From a checkpoint of a small self-supervised audio encoder (BEST-RQ).
Model: 0.565M parameters, mfcc input, arch tdnn, depths [12], widths [128].
Training: muon at rate 0.0025, 40000 steps, batches of 64.
Data: trained on synthesized solo parts of chorales (CocoChorales), 39062 training examples, 65.5 epochs.
Rows from block 3, named by matrix and row number. Each number is 500 + 40 x the weight over its row's rms, rounded and kept within 0 to 999. All counts start at 0. Numbers have three digits each. After the name is the row's rms in percent of the matrix's.
# conv: pointwise conv (model.blocks.3.conv.weight, 128x128x1), inputs 0-127
conv.1 101:541450495549467542494516520477470447459400525503486439510537532505529465489509475469488488478483438533566472502542468563484513523501478494570541471524568526497448504545537524562561488543445450471577486544496457551523530533500509430452456549505451455445481414469507520602480473475487538525477421437449511469504549502556584437455497489488483484434485473549534456542531484486523495580522
conv.2 101:590457494543509534554534452494526455492579526445442521510468467497503483561494498455475535485566513472485529457396554522496582525489502555425497513483551480436473566478501535447556549480544512452532476469529453514426503532521526479567535444523464471529426516547529484462503550482470512535444548463533564500459496458492546493440483449557436477439495532501454520498549527464506427521477
conv.3 097:518537492528544499534498475425480480570563508535510504525433494548489522468463495535440476533546459472478448455500433500572532406455582498476515548472468503491492468532533488505556506467482458540447463524431528569489495569475480491464441471526507514568620465545552423474544535522440506444525526446494485487495571509468483414505553538485592511498490516495511456456509552493533475496489
conv.4 097:528458476563439500476441495535523510449547513512542435446482431535454547442461540494517536571479552476511461409474541553567499489469509532491491434516512460587512506439495462511519583570472502532598440515455526493515496497468456491511503490451539476577510505489554483465518488500468524513512501481508558497438504464576554553530478478445423517546458515499486516484464450471478532593555
conv.5 104:510455422440496516511536439452476454485476504505467513510458471568458471557479482518463485492500520547459573513506522516504477509494539534439454470512484521546630493455583462461522522448528503450487559552449459423489534530475509553538459480585421533491445494482498491568462493455478514515588547514477485550511510494498474491521561514472587490541597512530467446503527478469473577491487
conv.6 098:496524542460514469492517526450540605484484385533525506538509481532494548527569499502498484487506506485447591499451493510529522488505494521541454572495508495515546571455599477523484497483605512483556574504552550488467520482593408482519521535520550468511456433483484523516389520487528487538519473480453536442459499523512497479519454435529549491535455487459457488442532486507492516547458
conv.7 101:463545452481451543536479451538535498538498482550574472504549502494543488528519496436507424578540527574481470434493536516500541514498444465402592488523566559477501501526542507471434571485510454518499480472514531496542479563526469552539550460473471554581495378532515476514458499436520481524486499474510521533488542485477482576478522488505440470554454496478439540467489535479494543487428
conv.8 098:481476458556514482554578469456541524531519475579478460510515465523579520554530481541437447585429595470595558511447483483431491473483490544538541537476510531512506473476478521523475480536470489472470528528495460542526522457564528471523473506437435532527482458488566587540499520496493529500439499516475544518506466483530479403613497514485473425509506471506571521525488451498515520495534
conv.9 101:519491566505473535513505451443502556494434561496479493501440544516529541546485592477519472518461567442519522521552481481525554521477415494385474555426516485514487489518534598499576473448506519567497538440491491491542532572544556531456522457489480545543517529464510543467490537510515421488514467457519471463520563551448497485511504466464503497508456490522530500477585574508514426473457
conv.10 094:481459514503501457507529497596511492541454463539546546491511494465433560497453556515442473435478467477561485516544512481439497447486537532461483471546475474531500543495502498411537462486482467489478498501432483490437504550549495496472486481485548535519585485492565497460469520466514505477474517619488510502453525560426589507476468531483514633482471594487494511449522545441527514449455
conv.11 088:470586491557462422505563421476458491462530482424473432500490488482506490430438534498462512512426458476490563444536532486470483473562481508592483531457497577484476530347466511519489440526465482468477516513496511480531504518571489475464525442487493511481472513472496457508578547477477525533514512463523556440504472519493458524466502519564456527492459474530479491489421466469433453510449
conv.12 102:565472490522496482436530484476503517430558451466459578468488502532521443470493504459460569493566583498459465465490483467498463500448455498477577458513396522494449509447537507566453466435492476432558491490459539507525578501488502445501553476519602598470527457478547524469461443467459524493536478482515461505459462439484471501510515507527466498444499455528504464577496469493558533455480
conv.13 101:490500473528613517522525512543469541505541484481465462513495529538421600460490472480549445503486429460519556508471522512549530454482486525477502481486491481473513509520454441521532529497513479445582489423560395467523509555475495512509438453477511511566428546546475448528525520492491522496481441468499427595507455455517465433492440498500464448525478550491443485468506577453448493557533
conv.14 098:448539530576497472530492541482512435457464488463471523555463504561444522503585505462449456573592542473529475465465492475490522567485506546490481544507455457561494468501552489510469494487479501529517543453457513533517469460486538446548506490464522458507519572592474483500492497551458564574515495497474465460555515484565507459500541517441412492534463506559529570443444446526564556491569
conv.15 092:538458549427472446575514521475458461449522504508458485498512499519554518454465512525507435517542477628492532537556508503455450541519577474474471514470468417481462501506513483581506503533487495441520561449493440469458444605465567494494468489461436521538456502508512464482531525523493511541499507444531517472500487523514505473574516492518481586544444558500454486463496461515523555542393
conv.16 105:545515502500493497595468472448498465506478480542509473563495505511503545457500528499540466527477469514462552494447480489478465493490484456507478508448499525536567490497521542456472477518555478558570451463518538534544499453474457502477479498511601495516463628525446560469483532452480420426486450469518516551516517561468545512478510657512483509518549503555514460527519525414564471549512
conv.17 101:433459541506506481527461488497461454449535537495475505472510461442517515486469463553461519513563453462557466473507579478546537542537427508514521533494465521591462464473492576438505552479500450543475475532476489466473532500487492570500515425507486449441462493455490546492474493421527433521561492657512539470480484469532493482489410497515528500542480476475535511486466546425456512445556
conv.18 092:542513536489511470511569492503472521499478508530469415516450506496529515520531556499486440459431521507485488595532484456511429575554458528514529527528548431532514455537464435548426531518520552453511464464461563605505559551490477554547455546495479485438487503566457465426544502517536510541494505504498485457429478573532501478482528486457524454499520552471484451503488494491497493424606
conv.19 095:480560471495506513519528450550508506467469626461491560519421471500503624499574535552504473531505462542523548416416469520445472499529543511507473519496496562515476519494492457509458497518420542509520490477527553478439498584540488511514511508542525493483529487515490505550469519510532473479473586505502486527480567581445505467530484502471423468501539491527471568473462529520568460489398
conv.20 099:479519577538483583457446438463460504501461552503477527459489505506454543468510520496465421510501508505515541526470435506466473464444489515555577514488567467572434582546487504461547464483601477502524491475512453597499435495463508465536486489497477548454504466499512533537499475568467492456409463459555406513518533481485532475481501505470462501427552423493489464456507472463551463515465
conv.21 103:415470432536522503551433543499465519510562553527494490471500470512468499482542496430483468428530513511464450533543520563463545521475431527441503486466423507504494487501519474526610489433455564488464501466474554476492538551488462483484498600508553486432460500500504442468550524457512527485529512503498537578496524416481528453474431446512539461532446531519429472575444538513521461465507
conv.22 097:506552517411540537495487466505461464539483433514465484570461514392502443483557527464481502512475446564508477502451473493474478534525576516492531501496461534544567488531433514482563525485477558472484482492535594482515482415521538543479506419573511536516444494488481502525544499507410463532499451439471580458546614489547514544544472508554468538467454521519465510511499488499530512543508
conv.23 098:535470474501484440477451515498482504532511594489516424504484510495438492512494529525507546516542532586506432570499511449531485484478519524557581500448556473496514517518496489440468493476487525549463498553572463471582493440469530533585444474479431538569504521551508582541455488477595474537497494470488489499461451484446473508536436472478563512566538444494492516469471469488560598485468
conv.24 105:517585478502490495484484530491512439556505487517477513515502569478564450520542565469501484455500485500484523503477433599445524436437463455493400555465465453504420490507483432522501499460492523613493487509503445589540539465503462545490534494478482463521475543519473471498529490433562495564451531539502510456481515570563512534390454540482573466515475495493545498554518467503474492479514
conv.25 107:498478497515498485512485538444520494561520594560525508486494474538461472523513446476519526441504524493485487440477527423550556504511525430548495521467536546468568421481445521562504450425561456536469431468474525539573513467544444478516537433526521501523532420486497513525507455518542592482496490519530450483513533509548483494477501486472441465451574451522573522511536530461490575401540
conv.26 098:498406498480556561495550481497442477480487591525452451580568515484513554529571460443562520438502525541490527529535488451529508533480469484493504514463512518489520540584529437484459523476520469447467516457504500447459476543484451522566530539626469503508478504522525534489477514467428463552463492450458462507557496481549473494445490535511555511529480505510590495482426462491506487583445
conv.27 106:498499539485492483440488537492509487486465454531493523493515579485506427441533513521499456531475560507521467529470576523584509429470512482537519498509529498480503555504450521538492531496487518480637549494506497442509618537508456473440488437489501430565530548502520449530496565572464482511515475411523465459537485446469443460464486474544456441436528475481472545499501448546521561524435
conv.28 101:564491526423498466586521470551538497466544507627486518470474488456456545505449529448552545482499497506541481491544481466496560500471550484540451529531518459486473577505536481477475526477533490556487494487442484545556493470505535529529492564509514451502494444543495492499445488576496451450418477437416483474519461523441536447491449548470428472571491487470418579501548540465504498515461
conv.29 104:470463532484515544482509502491558555454583525483591525475401461558423569452502482540502498516458496527576493507448545556514524518514457516472509463526525469544462473506561461429512481522587503461452545511424476474545430560559448548500489549441470574500474489564474515473589464491518507478482481519469522479495473532443521502531546547531522538448482486492478507514466517517579443530457
conv.30 101:497484433564560543537482584479500487528459519497546533483478536477498527456524558551493503462513518441577516462504501488496385495527533485493488484555534447481449480521589456459471472506508444576490545516413478493559599445465552487598560520543540482544485483497540454495481475491436500452487528414542507508546474471473504511507515512474424495441507480478566547473499554477543519513501
conv.31 098:459507497545483525520517510502478503416494491509483552485529487452564520496464436471548550429558494479510548496441475449489510472525483487519556513579460598577476538500440542446450512479570525566495532479537386488512550459498554516436469509517504532518496542471449432586515499549509527490495481500541510447450471547482561515575403489455528472517521548502479557514465548481545485521524
conv.32 099:510570527547429438512503489502447473501534428509610531536534487524432503544491460567501480513519427509581491541544468507517572410442552459495532497519529500419498476536519472603491471561499525485491460555490453469498471444434523555531478500557522547445465545545558482454511436532477517532483524488444464517532483445556509453516545481501477492529466552476481540548502470544491498460476
conv.33 103:483514454523440531508511520486477503518526505602519506501454557430477499473455524483461526524479477500486470562519474560436467431464566438474412441565484484510572518534535477506448489534515433524511595585536518527511443502457432477506484499453554500439466544518502480489483398514479460531431490499582520474467446511584508514468463489455512452498501478464553468500507473511473573454476
conv.34 108:499536455465504501549426468575483449437495504484469534532428421525453554512564440487500461499506523509515533562448433455554530536472517480507508458462480552489419460463486576489553489571459501567558582517450531551555482481524537520519427557456508510502486536525519531545540504510504475475497562515484539479474450511552422524499513517490469473495596499584500502482539445504454444484468
conv.35 111:525533456487530458491555450510499536490538526449520456474476488466480487512479536434458545530496448464536536476496541457510488464502501505442530471480513538507471526510495552387564512499475454439494529544453473438531596546483498491463447514509519545531491505568503453487475576446451582511664489460489547521441482521488482513507451511515440485541520558516515501460428541517448449474438
conv.36 105:431501488554557507543526536457473480525506570551465460514426420566505489501467481505498495491459483533580470496540468526442445517481487552428593525455468421521561529467445523538516498452522527476598525522521495427448552447530535470522476520437583508472485463532548498531462534531472544531451480504485484468526574440461435561436509450482511501516483521537463464497473476557520511495515
conv.37 099:477492562489487486551497521484481520559509538515506484467554503439553521559550426471500445515503463555495525558480546531479499453476484530478524617535460432544448452456589475416465515519513535477512433489433505575552540525558456516519494506455522510523490561489500502553487522522460425556392485445536522486493564483451532466512496437454509514461526488569514509550480452495520474452465
conv.38 100:483493513506468502480553531529492524451469449524535432536447625548461521570563453547430519453525556535482488495528515511516568527558508485487499502561540457541490494525406415459495489526547492502495515444496496514506512516538471537515554449500495491510496477520580484563516511423480536442422511492481467533529501484477446517525398525516567554452550461535508519606438521505471495500504
conv.39 094:643569491404517506539557429496510488458488519505434505476499518486472534487547524511505546466471490458461504443540528487460512508454537519494467579562479475522508554474510430512487513546510533501538523496455447529567458534461485501543475406457479557476534506539476468459487509510416521513496518603535473559463562492466495479482519450493469540480536482529583480539504497564509511590537
conv.40 098:445586542514572495465479482585425563486427547506603481478521479447464457457448542461524486502510466536506536526575483481446514512433510504499478474527518509486498543504545482514505484498490524485507492535452438581468428512554521423519495514459490499450463537565496510468493533452465478534513465428489521517509441512496492550443547618510535504427525481543514457507523452498493569452445
conv.41 097:512526516514492517552537533588482492476426440459541517493486507548470469473446435462536457531443521551491462452535487459473466511428599468492517567451579535523482493452485453450583549494476572494498525499543542510519566474499402501480440456477527478495514522476516482530594415535544459494451507492512451522484514513555522556559476509442467493485465534480545518550484487510496582454478
conv.42 097:489482485463481514447526428469485535475427522583568508544549506538525503485546538479502485448559474477450539561532516520516478484514505459452493477512509592546451524501543499410494481518498522506464515538493465476489525505500549482581546474504559466479455530509511488585544535480483428507495572452418483472407524531583551473485449487521393572556524449537540495474495518525548532481543
conv.43 097:570536501498512543416571528511490530548482495544465468526514510589516482465547545540501506428496517518504442576438554548433525504543448490486432522475503491502543465542545503492471526547594500499499448477534503519577512516468513541531565513404505485521576495456513494470472571469494539485552457489472470503434473527525518475470448561528492451585435436520449533530546500508505524477428
conv.44 105:440447510492516563522484485487508505433458525487482504543516455560545509452536499497558459504503456504487471514469525421492515506507507545471567434487547532573503471479505547573534456453517556532476533455489530451509467445445569540540502486522451463575571505514603508484490514575498534540465491404514467504508480512516614482408449522539500575483542486533451491495455436482500533494537
conv.45 098:539460525537475555532549445504526505582505499510508445485451495491485466589470449432474462519465493522469446519499452522517499476510432606490517542430479495594531511519563497557563491532481593467524515511431470546461471487508491521547521512616466465490493497490515501492534481492507502477544480516556496483440442535565569515519510547582531445487488444516473510523469520420534498488419
conv.46 101:519470501434450559543498472459459491528486477507545453481558530524478508444445497595506496507529460475552466475510549506464469550540486493504545440446557523514535574542564556493482467492461502495490489531489484499500480471536490467451512526503413490478516524558486503436561551522575486490478463451541457535431477494476464592546552442487556481542524419631504560455464534511466464463501
conv.47 107:534525524475491485491465509490449422439500488468480567469472547465476456477430507484483492530492488503503476429564474463447524478486563595490480534559604524558441475521547522580438474497489531507471487482500574452487542484498451487468547510491539545532535517508586480458470665449473490530483499504490453428554530488459499489558439530487508483491477466502509528513476506557486551460492
conv.48 104:476420506543528387483483495530464516524491556429498477492475477505486489571483467475556554453462494510509569464492488465487515503477529543484532528434463415449543518561448482506486520454453526484521566485468501477489449539449494475495539578520546521594484463512437549567467435495493558472487611521511435571478481528547475502501485590509453494510435535500450449488525485541535505498517
conv.49 099:531491512543451455530522554499425411479484494495498474473536498540531460543502469530505523486438493564578466510457443536463478519519461430552538533527524504435445428560520438520569533549532446441541557438575553501533500488483517529510532483529535518525472559495479525473408548465512511546509478500502494437517528490425572528463540535428527501537542464525563553502495475520452427480474
conv.50 100:518457556558440464506510489535415513500519505549581528466484415502548512500574534539620419552460506460475583496551532476516438428492474499493476543437522556530556511478505427478456531501511518552502580475506470472506531475542531530509578498533510492503517556498501524492530504463462453503462493488494463540519460573464493521429548513504431425521489484471543565529506530551494457523474
conv.51 105:455532529389491490466467513466539454448518517452523547506449487491440536509589479454509458457452521466519481481458465529522519472617523465472496529504541471484535565454489451539465508565486543497507463476503479503625570503498541462457536507420529506482458490533474598469522532530523494510516453452580498555386510455543491489509507438474532539475519516535531542456476508498510517519484
conv.52 099:500445497542499602529524392441453443530451461522477550452496576455410453475525492478500495565465490614478515513489498486486502488514484486478525531571469486460468479488575472483560486520462477452468478519522577493517489557457595515545462489517420520424507471546522501580519495465522545421487560454505512513531502500499538478453548510479501479541470535452509512463482488449513542545477
conv.53 102:527457506514523529443527528500519494477512502508493488464452524507505531443526482480449459449509578456567519464430500455557496491425560520445502503461433472519438545488542497478516540426512496542513456447507520541562509500432456594468483480508526437462466485498484454556531519489552527588469589434532436469508567486456465464472565512558469554550580539515520520487436481511484516449450
conv.54 100:499553532454407493477469462545524483563520509439491495463507541455475479539518460606503522528508479510493537520504545569472475567447498471545435519513491493490564489459455451468530476576547421547463497503520450571461494459491477535429474557572531502524517555470528484488507439569575505478425520453547561463524486508514523423470525511473477515543430502509487458414499477557504501451509
conv.55 103:493503480509452501435504531478513485450461511565370510508568477466521631517500537504445553455476569541549408472478465493482426563479483501474455526555526496532510548480487517518506440493541459470478510473590493537476504466567459509478565540440517458554524514511519465505481448495520475483524490504518505510491571512500493492479515560477476479480463517559492520467430581593564536519470
conv.56 092:520443509438488456488521507502498504426522518575492457530488570560514462500492511487494539512500519474488458493520507507495398450540507531468510496568510552487417564479427469548513482475529569558503512501558576534514523587530523478484483565593446520528463396434542522501541502528545465493476483468516541562446453519504476475452553537461532500451522438533454550474507522586459499478519
conv.57 096:483524552475424470475482479534583486536500570577489543508595521547511516509458465508471452479522511555620519465464476507547473484501461590580536546495516450453530448453502532448524450496486511484513525449557504497525505521516462564534577452536474529529509552526527518492474472439425482488454557432533490465473496459554577488513447482501537529531471450481466449428547517492501471498499
conv.58 097:446574469535496554418570450513495539493501508547449487548487476527493480467581543496580438552510541447512477492505458441497576494436474504495518500573518435452537530491481600426547477477478518468443540453531528469483564455460503497479456552507461486470483459506554483459513489594480471512458506491449486427496524547480480588470522460548472460515521415524514513535496549478494463491498
conv.59 102:505571625503487512495563443490530447477488497514514397538556487507472533487517453503501495494526457567574501435475524516467513506522524521410460488466549459404532521491511479545459529516462533449463468421468490482546569518456582515478472538468483503485542473587566483473501475546481484443495482462460465542529541492497484463572463540515501504507514511466529442527515430584478552491473
conv.60 095:470554490439577478418484538476543516510521443441419564478470496482488533488488478486406457534504432541518446495585483507507495545464503453516529464469516461465533472488502485519552492494491559558504520493500467435473420525517483546584478578535494458526507543536465553507470536468573488534499483550532496456520513457530600500537524565491456527442464374495531537513490501494503507500548
conv.61 103:425490445463489518527463491544461426538561456446457426537483515479468489585468522401487503511453487488531529563544585522487452555528539471491567464517485472564556440478485450472503536495472487391541525478567434475526519482508448537502501453514576500488517486493522500493543468584493481526579540473490449582495478480464490527540452545513470492482513451541495467502474547534555465489485
conv.62 099:532489497469460620553481510477465523565502485519526487532462527534522482475463496557510448540460532417523521549480501501482643518511477480520442555552592469456493525524417508483501481531505514551512451512518438478451438559474508492608471552464485475504489443484464516461449524478495526531451547452519552484572467487512445458500546475496484541523469579454489546484531482519519444505474
conv.63 096:472484489483521500525573548545507467472522573481509495500497474431519514462546570507456441503582511446516462510495526521532460506547570509497569484470491547445470532583505507484434528487521426501523438461446460529603492461597462487506453431516486502472518542538475480496492479457499525468444583464480518581549485490525515467530478453442577482474464478474421463480454467497445463564502
conv.64 100:482550492493572443531486517430466542492451478504484577566516534437513503472461472577482512505457542504488430513485494574476441477535475567583445465438501503541497487477489559502467488495451475563540527481469495550541487520504588452515541522495502529456507518497542506451579490504448470458545491533426527449539482470437459517491523452499513517589431542489517484523437477415491571490434
conv.65 100:483391452549543488492542542478504485533527491488517507555543489496520507498484480490571515484557463511521457549555583525478530477496565486412441497530503499514573437437519493523495569545443528521524516508541498515548518463527472440443467455494464554559397487592450460512488557475476493532532435487480597467479468494478508510467500569570534520489523479465502469441452480511465443554488
conv.66 094:521488482477514505460493527494451510481460548496513478536468439505514466613483529542498503479497490550542541472558509479567505516524487499539576559514522461428527534455517480478544538526548437494513471485555506474462502562532482452522514543446467455482529550553479577473539530496484446520460505501539485529513592493503449540529441531460480458606608427520499474502456578484400454487541
conv.67 100:444568456495577473574393450460484552440507572508451506522550449459494557474484484492508600462487480558450509491465499435463600485501503522539518536536467563496514458476494467513585528504508474477464509508503481447517537527472495458475484473441507489431437482457475502480479485468503481525479477480593549460512482521473567540504467534533567480494500462556502449569535543572537458497493
conv.68 104:573453533533472542454491489503550461587467457480525539557447496463532488465513523479438465493517496532528483494481573424468541485610457506560507585493520506528538495451503484538559539456450511498535568478479487451465449544445526539404515462480602515482529460503491514540550491458515467457449614450496480518460541510459460520488470484535479463527544500523491521446501494565542535522495
conv.69 103:460583510544543459515458433424520486518510558544501455495502479539504492443471483514487538506499482519474488566473476545518446440533440479466580424477570505439533540520502504542477540504493523537504525487523495591537469500488533542532529485476503450509441523494523478568518527550473425584452504481474435551548597440515468439479539542449450531453474538522500545585471459544531546491482
conv.70 095:449472527520520494595399488491498482496455518511454519527564494552465533509552504466500481543528584475554567506480549530485474525461511464593449466570436535480489513437479477437499621455496485517468495504443565424500556512551486453482500520519513492449519538572467460483497504509430468477463466499517475445471517541481461524482474501484520543518499489518467481577572492587465466454458
conv.71 101:534529446537502537492574508609459488502537500548452483446465500431520537560495471493463477483463442506490486459469498537517492457516537466520581493522508484567456466486579447553470491459435593494515540439548552488496477467538591494468477523458515519523502517487438510543475457465546503582457563412532504499483443489487486502458544506563483498492461505505488453445584436557457488540514
conv.72 097:489473458478550467526504449491515479491554524572524517498536555491474474541574459459479476506529573537552512482523471478489488508502470440477476517515528470440519536509439478486429428503508432475599440543523587472557577465491513502515544491439497512498493565430505498557627503475463543548418509486547464442481529559487546537538533529557494514477465521480524449467487492433474488563492
conv.73 106:460541415521554536529481512534482490486513477475498516559496487469453461410476499533465433522456496493483533482441598491505504488443406475524543482459434469510488478484457586566463478581448453580465462626446451528534477500525513487517493481512470533440505470473501512446489474527493455534488550552476559507498490562488481479453489477509529552480482571424479510506522485486459538420518
conv.74 097:430529525543506471488550587459451559533553457463440446511474538472487471498517476521565522456600485506537496555434414515517505511533548492536491524490447528509517436483517503484488557475478433534552451533516505530530443568528440499502462523463507505476466442396497535525428486535517462539486461642467523496478447514471549521498512483500450468511566531529469464480521471518480519513442
conv.75 101:499511427553484439496467462550602534449495420508496511537516544512453480555441521401511488479524500577478498476513471503525529494507503550547457559474585515499487482506501527476462498468496474515520500490458551510472572461593513565570506449473524555510442509537476494505547544554513457443490543481522460498585499548485489397421543452509509479493524474558432474491460531514513536466552
conv.76 098:518489530484467454527544434463597476455482492523505535434514524578510452439486561522455470492480517465497562519500576433421456474440513445578609512563475505491429606491427474477509509457450548500513509463509493521417523460499547609528495503506517504468488475587422531480506493458504480454516527469502501520481519518513489518520479449499467475495502530511534578491515518492507529465491
conv.77 101:438453455502413458507459491525560460549462520448547373511495509450518472465574508503584513470500560507515638449604507467522493480571532471493518511501558483527535505487487478454565467529502553492524438468495499489552486468519590574508453499514527431495471504500468465462470495456471507493513517495475522515521465514508447501470453529591511490511496554537534515494536453513505443473513
conv.78 103:562573532506529470499509550523435489527539467470479471534464439474449553452546502465511477486459574587447535518568539479539437473490539511498511524463568550517455535511514398498476460507519548433415528469544457483560515522479511511516472439531489480481538469472470504519485468450499433434487481513589461442506548504529557561501524459546533472517488492549424572441536458473505518457502
conv.79 098:477474450499490495556518491496556490493410560510524507534494551573508511420488509484507451560504462508521494518470507590497549507525539533520499483427464453499491513407462479542522547512487445421528538525506456467504521454551532542409505519526489559485502536487399441502428496535534511573473442510456481618442478503444530520474494517579507484540501480578471468470492491495450488512551
conv.80 098:502503541502525453516533474491495514466558523517508499475513529462437510465536480594510460498481444480507494446472460461423549504510546476487550515430537489533423493519496548518618497531466487526560453535610561531534524539525485462503475453560551458530472511573505532413516478438477495454443462518448490477420478517522483545510480533526548475497492502485464506511481472543561608419492
conv.81 102:463501560449504525458503474544532509487436510499465455569463480466481472497473496467478500510610514533471458443478576525529504445508466547504532434482474528581490479529486445433458450562494504497606514520516455544468557480468519450530468528552488513451521523526454568481537613475469531524514497532536601543510556490429465483473534496466505491517443479541473508514515478564594519477519
conv.82 100:436487451485515533475584526435471420511547526454492478486477526493490472552512454468496516456494522470463551570487508530493508501506509430484533443490497476594435427481530546518452537520480500452576513556433518493487505548520452536422496509515464516562490570482527591449420479475537580565489562495489530527464563473541514466559487526516439483495449529484517448466445526479570516475503
conv.83 095:451473557488487515468496545450481535457521523489526509512524487541482489510533468420512450502497478474447461487450520472454574548442509511550475417478560446455488500564567402534549492471509459502495510592513573530519512466565524460484520519502481494497475455472501487511555431540489447456487491517575509519513475460511497405492571553447466442560560532509529498560493540567475455487407
conv.84 108:481541436526527481509523561467471497489522535471538540467511515498475481491483557461531501451594511546614442450434433528487531484501527539461525475497433488548522478460494442453433555598436467455515527470516514463486494505535427474494455486481538450491438462444505474457492501490490518534572518491410528607460494498460513481451452435564508476464500527527524528456421508526491491467472
conv.85 101:578460501495492558406480508464459536480472470449512535485520495541438577499498489469494429522513479502481494471439479513551544538499530526508580446541510568479507508530481474499431494500445542488534452510511497528520469536442545443475459498516548483461430476436605515542540439486493585495505485517435549472560586504606511444519458573445520511506455520486516482468534495461523451471520
conv.86 097:441450533531489482448476578476531455417611473471468560458486483532464486513457579440499527514450519580497489537492476508570485469453575543450535479479470504514488462473496499492470489505478500443584481509463455438454495551517485532515457505498467455490508462494490501561537550533466535460541529503533521630486513504451507463491500575531487494484409466592503455531493500502449459506542
conv.87 096:509474459534510631477441489523474520505492439461525603510493459551560466576537494517471534483447469549482453547533506465552519443484503557509431466530483443500472544494465550574517550436553494478532493463570476503480480527518566467512513429478497485519538462505572466505475520504488533549481504489497473543500456490459536456522530524463422504497580486536569510430454471457536549437456
conv.88 097:533462475473572447467504441533466552516523485569526533539538389478548459501503549528480487676487549537483491551477500559456474458541500499503491465563507491447437456535504530507520502500466560485505506483495543497510468505532575496522473512491468480434480508575487448524464526470541528484479605529482477473521496550491497475467458551432508549451440487585490483483479516462448480485528
conv.89 096:492556438550451484563546501499500517442463521485560517454539471486516473496576478486456483441472551505545449478498505519449512459535484600492472523478597500510492486443505578477468586469469496534525476405526544464577529473538455469532471549495450536610447512451491446483560487508487521431516523568536437486551509446493477439471542451501479514503488520531504439516537488495531454503513
conv.90 099:540553531522532536506514454508493544560453540467527596469425467586547527506483493458429485462472494449485549509492449494491520425482526492434507414497532519436510506515496431379542548584466496441484489449520602522494476464459508467451534458547485537498519523553473467444484474495509470437524473515491515458577488459527502559488506517464507525478583511520476558470481514511501509539545
conv.91 095:427441480442558514519456582545512470497520571452501483535563446529478553502514604479462477538508455550467482497467478446517449469528518481446451483481543470452612526487506509485492505523564477468561482438469527493485432560453598519450470502495509493502476496455474465554561553481449499517511523532444575509550456478453499484536494450475487525451465542569486469491528524572483545489494
conv.92 107:465521434519558521497442509533467461486418500486488532496504522443495500551451504547465449482560542521469487508484493567440513507499555517466514485524513436429433451529496497496489501496497657464495449468567490462538515558422500528487546505523451404532473517524457509559461453476431487463462507461487496532458549510496488529471580503578492518555552518571455502491512479446526505476560
conv.93 102:506546485519546512567517490572500485451494490466515492532537501554499523514489525509558476474487485452514436493550517550435491580493491467564473463535489514411483536524478521484467477503562559514473423478503524512496502509545534575523490460491523496506619464515544518518438487503467523564416507507545506484493427437584503395491448495489498436554500470514494440459482502503628524561501
conv.94 108:453552469511495504507498469441514512575576430510520540471495494435482424501491501568542625506542473556525508507467503452537484529478491559493507467450454487487398512481467508566466491449496506418443502678560510562447486492468469459462464473458510492513521439490482461478461484501479477522492472528488460488506489493501501473503513504552465534479465522531480558513505546463480478527577
conv.95 092:543525474580509532517495473514447401459475555451499487487523501554473477558438512512504506523465508473522543454461505524446464465489432541529487498483534537501517500623534462545579498491521591418495498531469499519507514465475477509462458463512485453528490532487584558484576519494597553489511460458548530533524478474487424463407523508547477526526502463508531536483461562517500566573482
conv.96 092:495466485434540444452536474453551462490484487440507498511506483559489482468500480488521532523527513452516440567491391517448465503576512546528564458518478476512472575491461500492460468471532522446552454513527555457520449558529479460484529472491533549550513500543474526499566474546470494500492492508513580516635521534462498439489474508563526461582520385489495463511531446481525544435500
conv.97 102:490498520442516453462504487516502481586481482453464490611487437492546584502514471530576452499514570511477433500509505560514547445477539594503518482510595544521409483474534445523475486520522534490609537460546488459483510521468446478490419519507488478528459514474470502541515506481560404515501508462481433557475485488447475509459500517480513527537544512533432517542563561484516478463506
conv.98 101:480455484453493481463511590539479593578487480496480426468485542493600508501561485509393534523463479526542604488492417498506437452475513553452489575523602498429494463509457474484475495456478509571503496509567480510513521515510514573524523486427486530476477604474524477460484467552496482478507509498508516505469481443488504512493517536533478460540509482535521473503529557499556430538485
conv.99 106:454487476464412478473480480505468459482496488513452473445510464441472508460494474480467482463484451523503496495473470479501469536485476479576493451510465575498463505711481513486564500512472521482441551460510447499500471484458532455473456495474486457485501440551479513486505644465470494476433482440498509485434506550481494488515475485482450544493501499418476430465468523544470515520523
conv.100 101:435505518511492426483510528566552531495475504582467507450480410481514492470468454553525482502489488521454501516426549512498454459582511513455481473513527535508498529472492517428523530488554488448489442452503511623494513585431539561465496549597514456565478506526539562460512525527521555558492454518493536471511552474480459459520532548507509440494518479519487526534383480485560465506490
conv.101 104:514458535540507499477452526466570449569445482553439469546495435556498489532427496496483553520483457500529610540513525488460521464542600474565526462471523471479470462495525543504460470563543480468423487431456505509458574509517528538474537526456514494517483478460507458495461501530582470523461548494481491471544511502526492563467527412511447535509476489475470561589522535556472471550432
conv.102 099:558459554524474479517464513547474456527565523476427536515508517509561474517398501522481454468602484459467532551517518514561437453452459490477544530455505518459488452556462541557469517491530433502469445461487533613471499483485494443541526552437525448519535471508455494501565447466456495453520497535517490447537559452518533498446466537468498527532537512478511454437432484499580495492562
conv.103 098:548522534360512510458451479574497461564486501482490502464531489555472568423510543459500443432486548535555509555597525455540516486530504513488523501459522452513521486459517520482580501497473504469517488482526400498492484543501485509517448504478425509514440467527514522496480498506500553468462472459490482493454514573473492440495514458474519523507521480543504463589413537447484543624502
conv.104 101:513486509526557500468484491511533532500530444555469475519512487588431524476574484538520475524498477489507580424599436495519480485556501573431472522499482499487406417532531462469557478494544547445507466455490472482442541482467442514507548468520461543485414484519580510579507559489545525508516518469556545540470504546470543480425493451456490489504478505524457555477586516528539533490506
conv.105 104:586439488427515530507467526429509476524487517508523549548458494498517533506479522521506537508467438505491471442541540512440445550536512467483482517511497512515499498474504586491513485484484556475485450481561486532526482530470497490449496510546463491403432484488520504562543499479461542510416437433450477596511486576514549484543486402504539475493571485455553488520422436602550553496508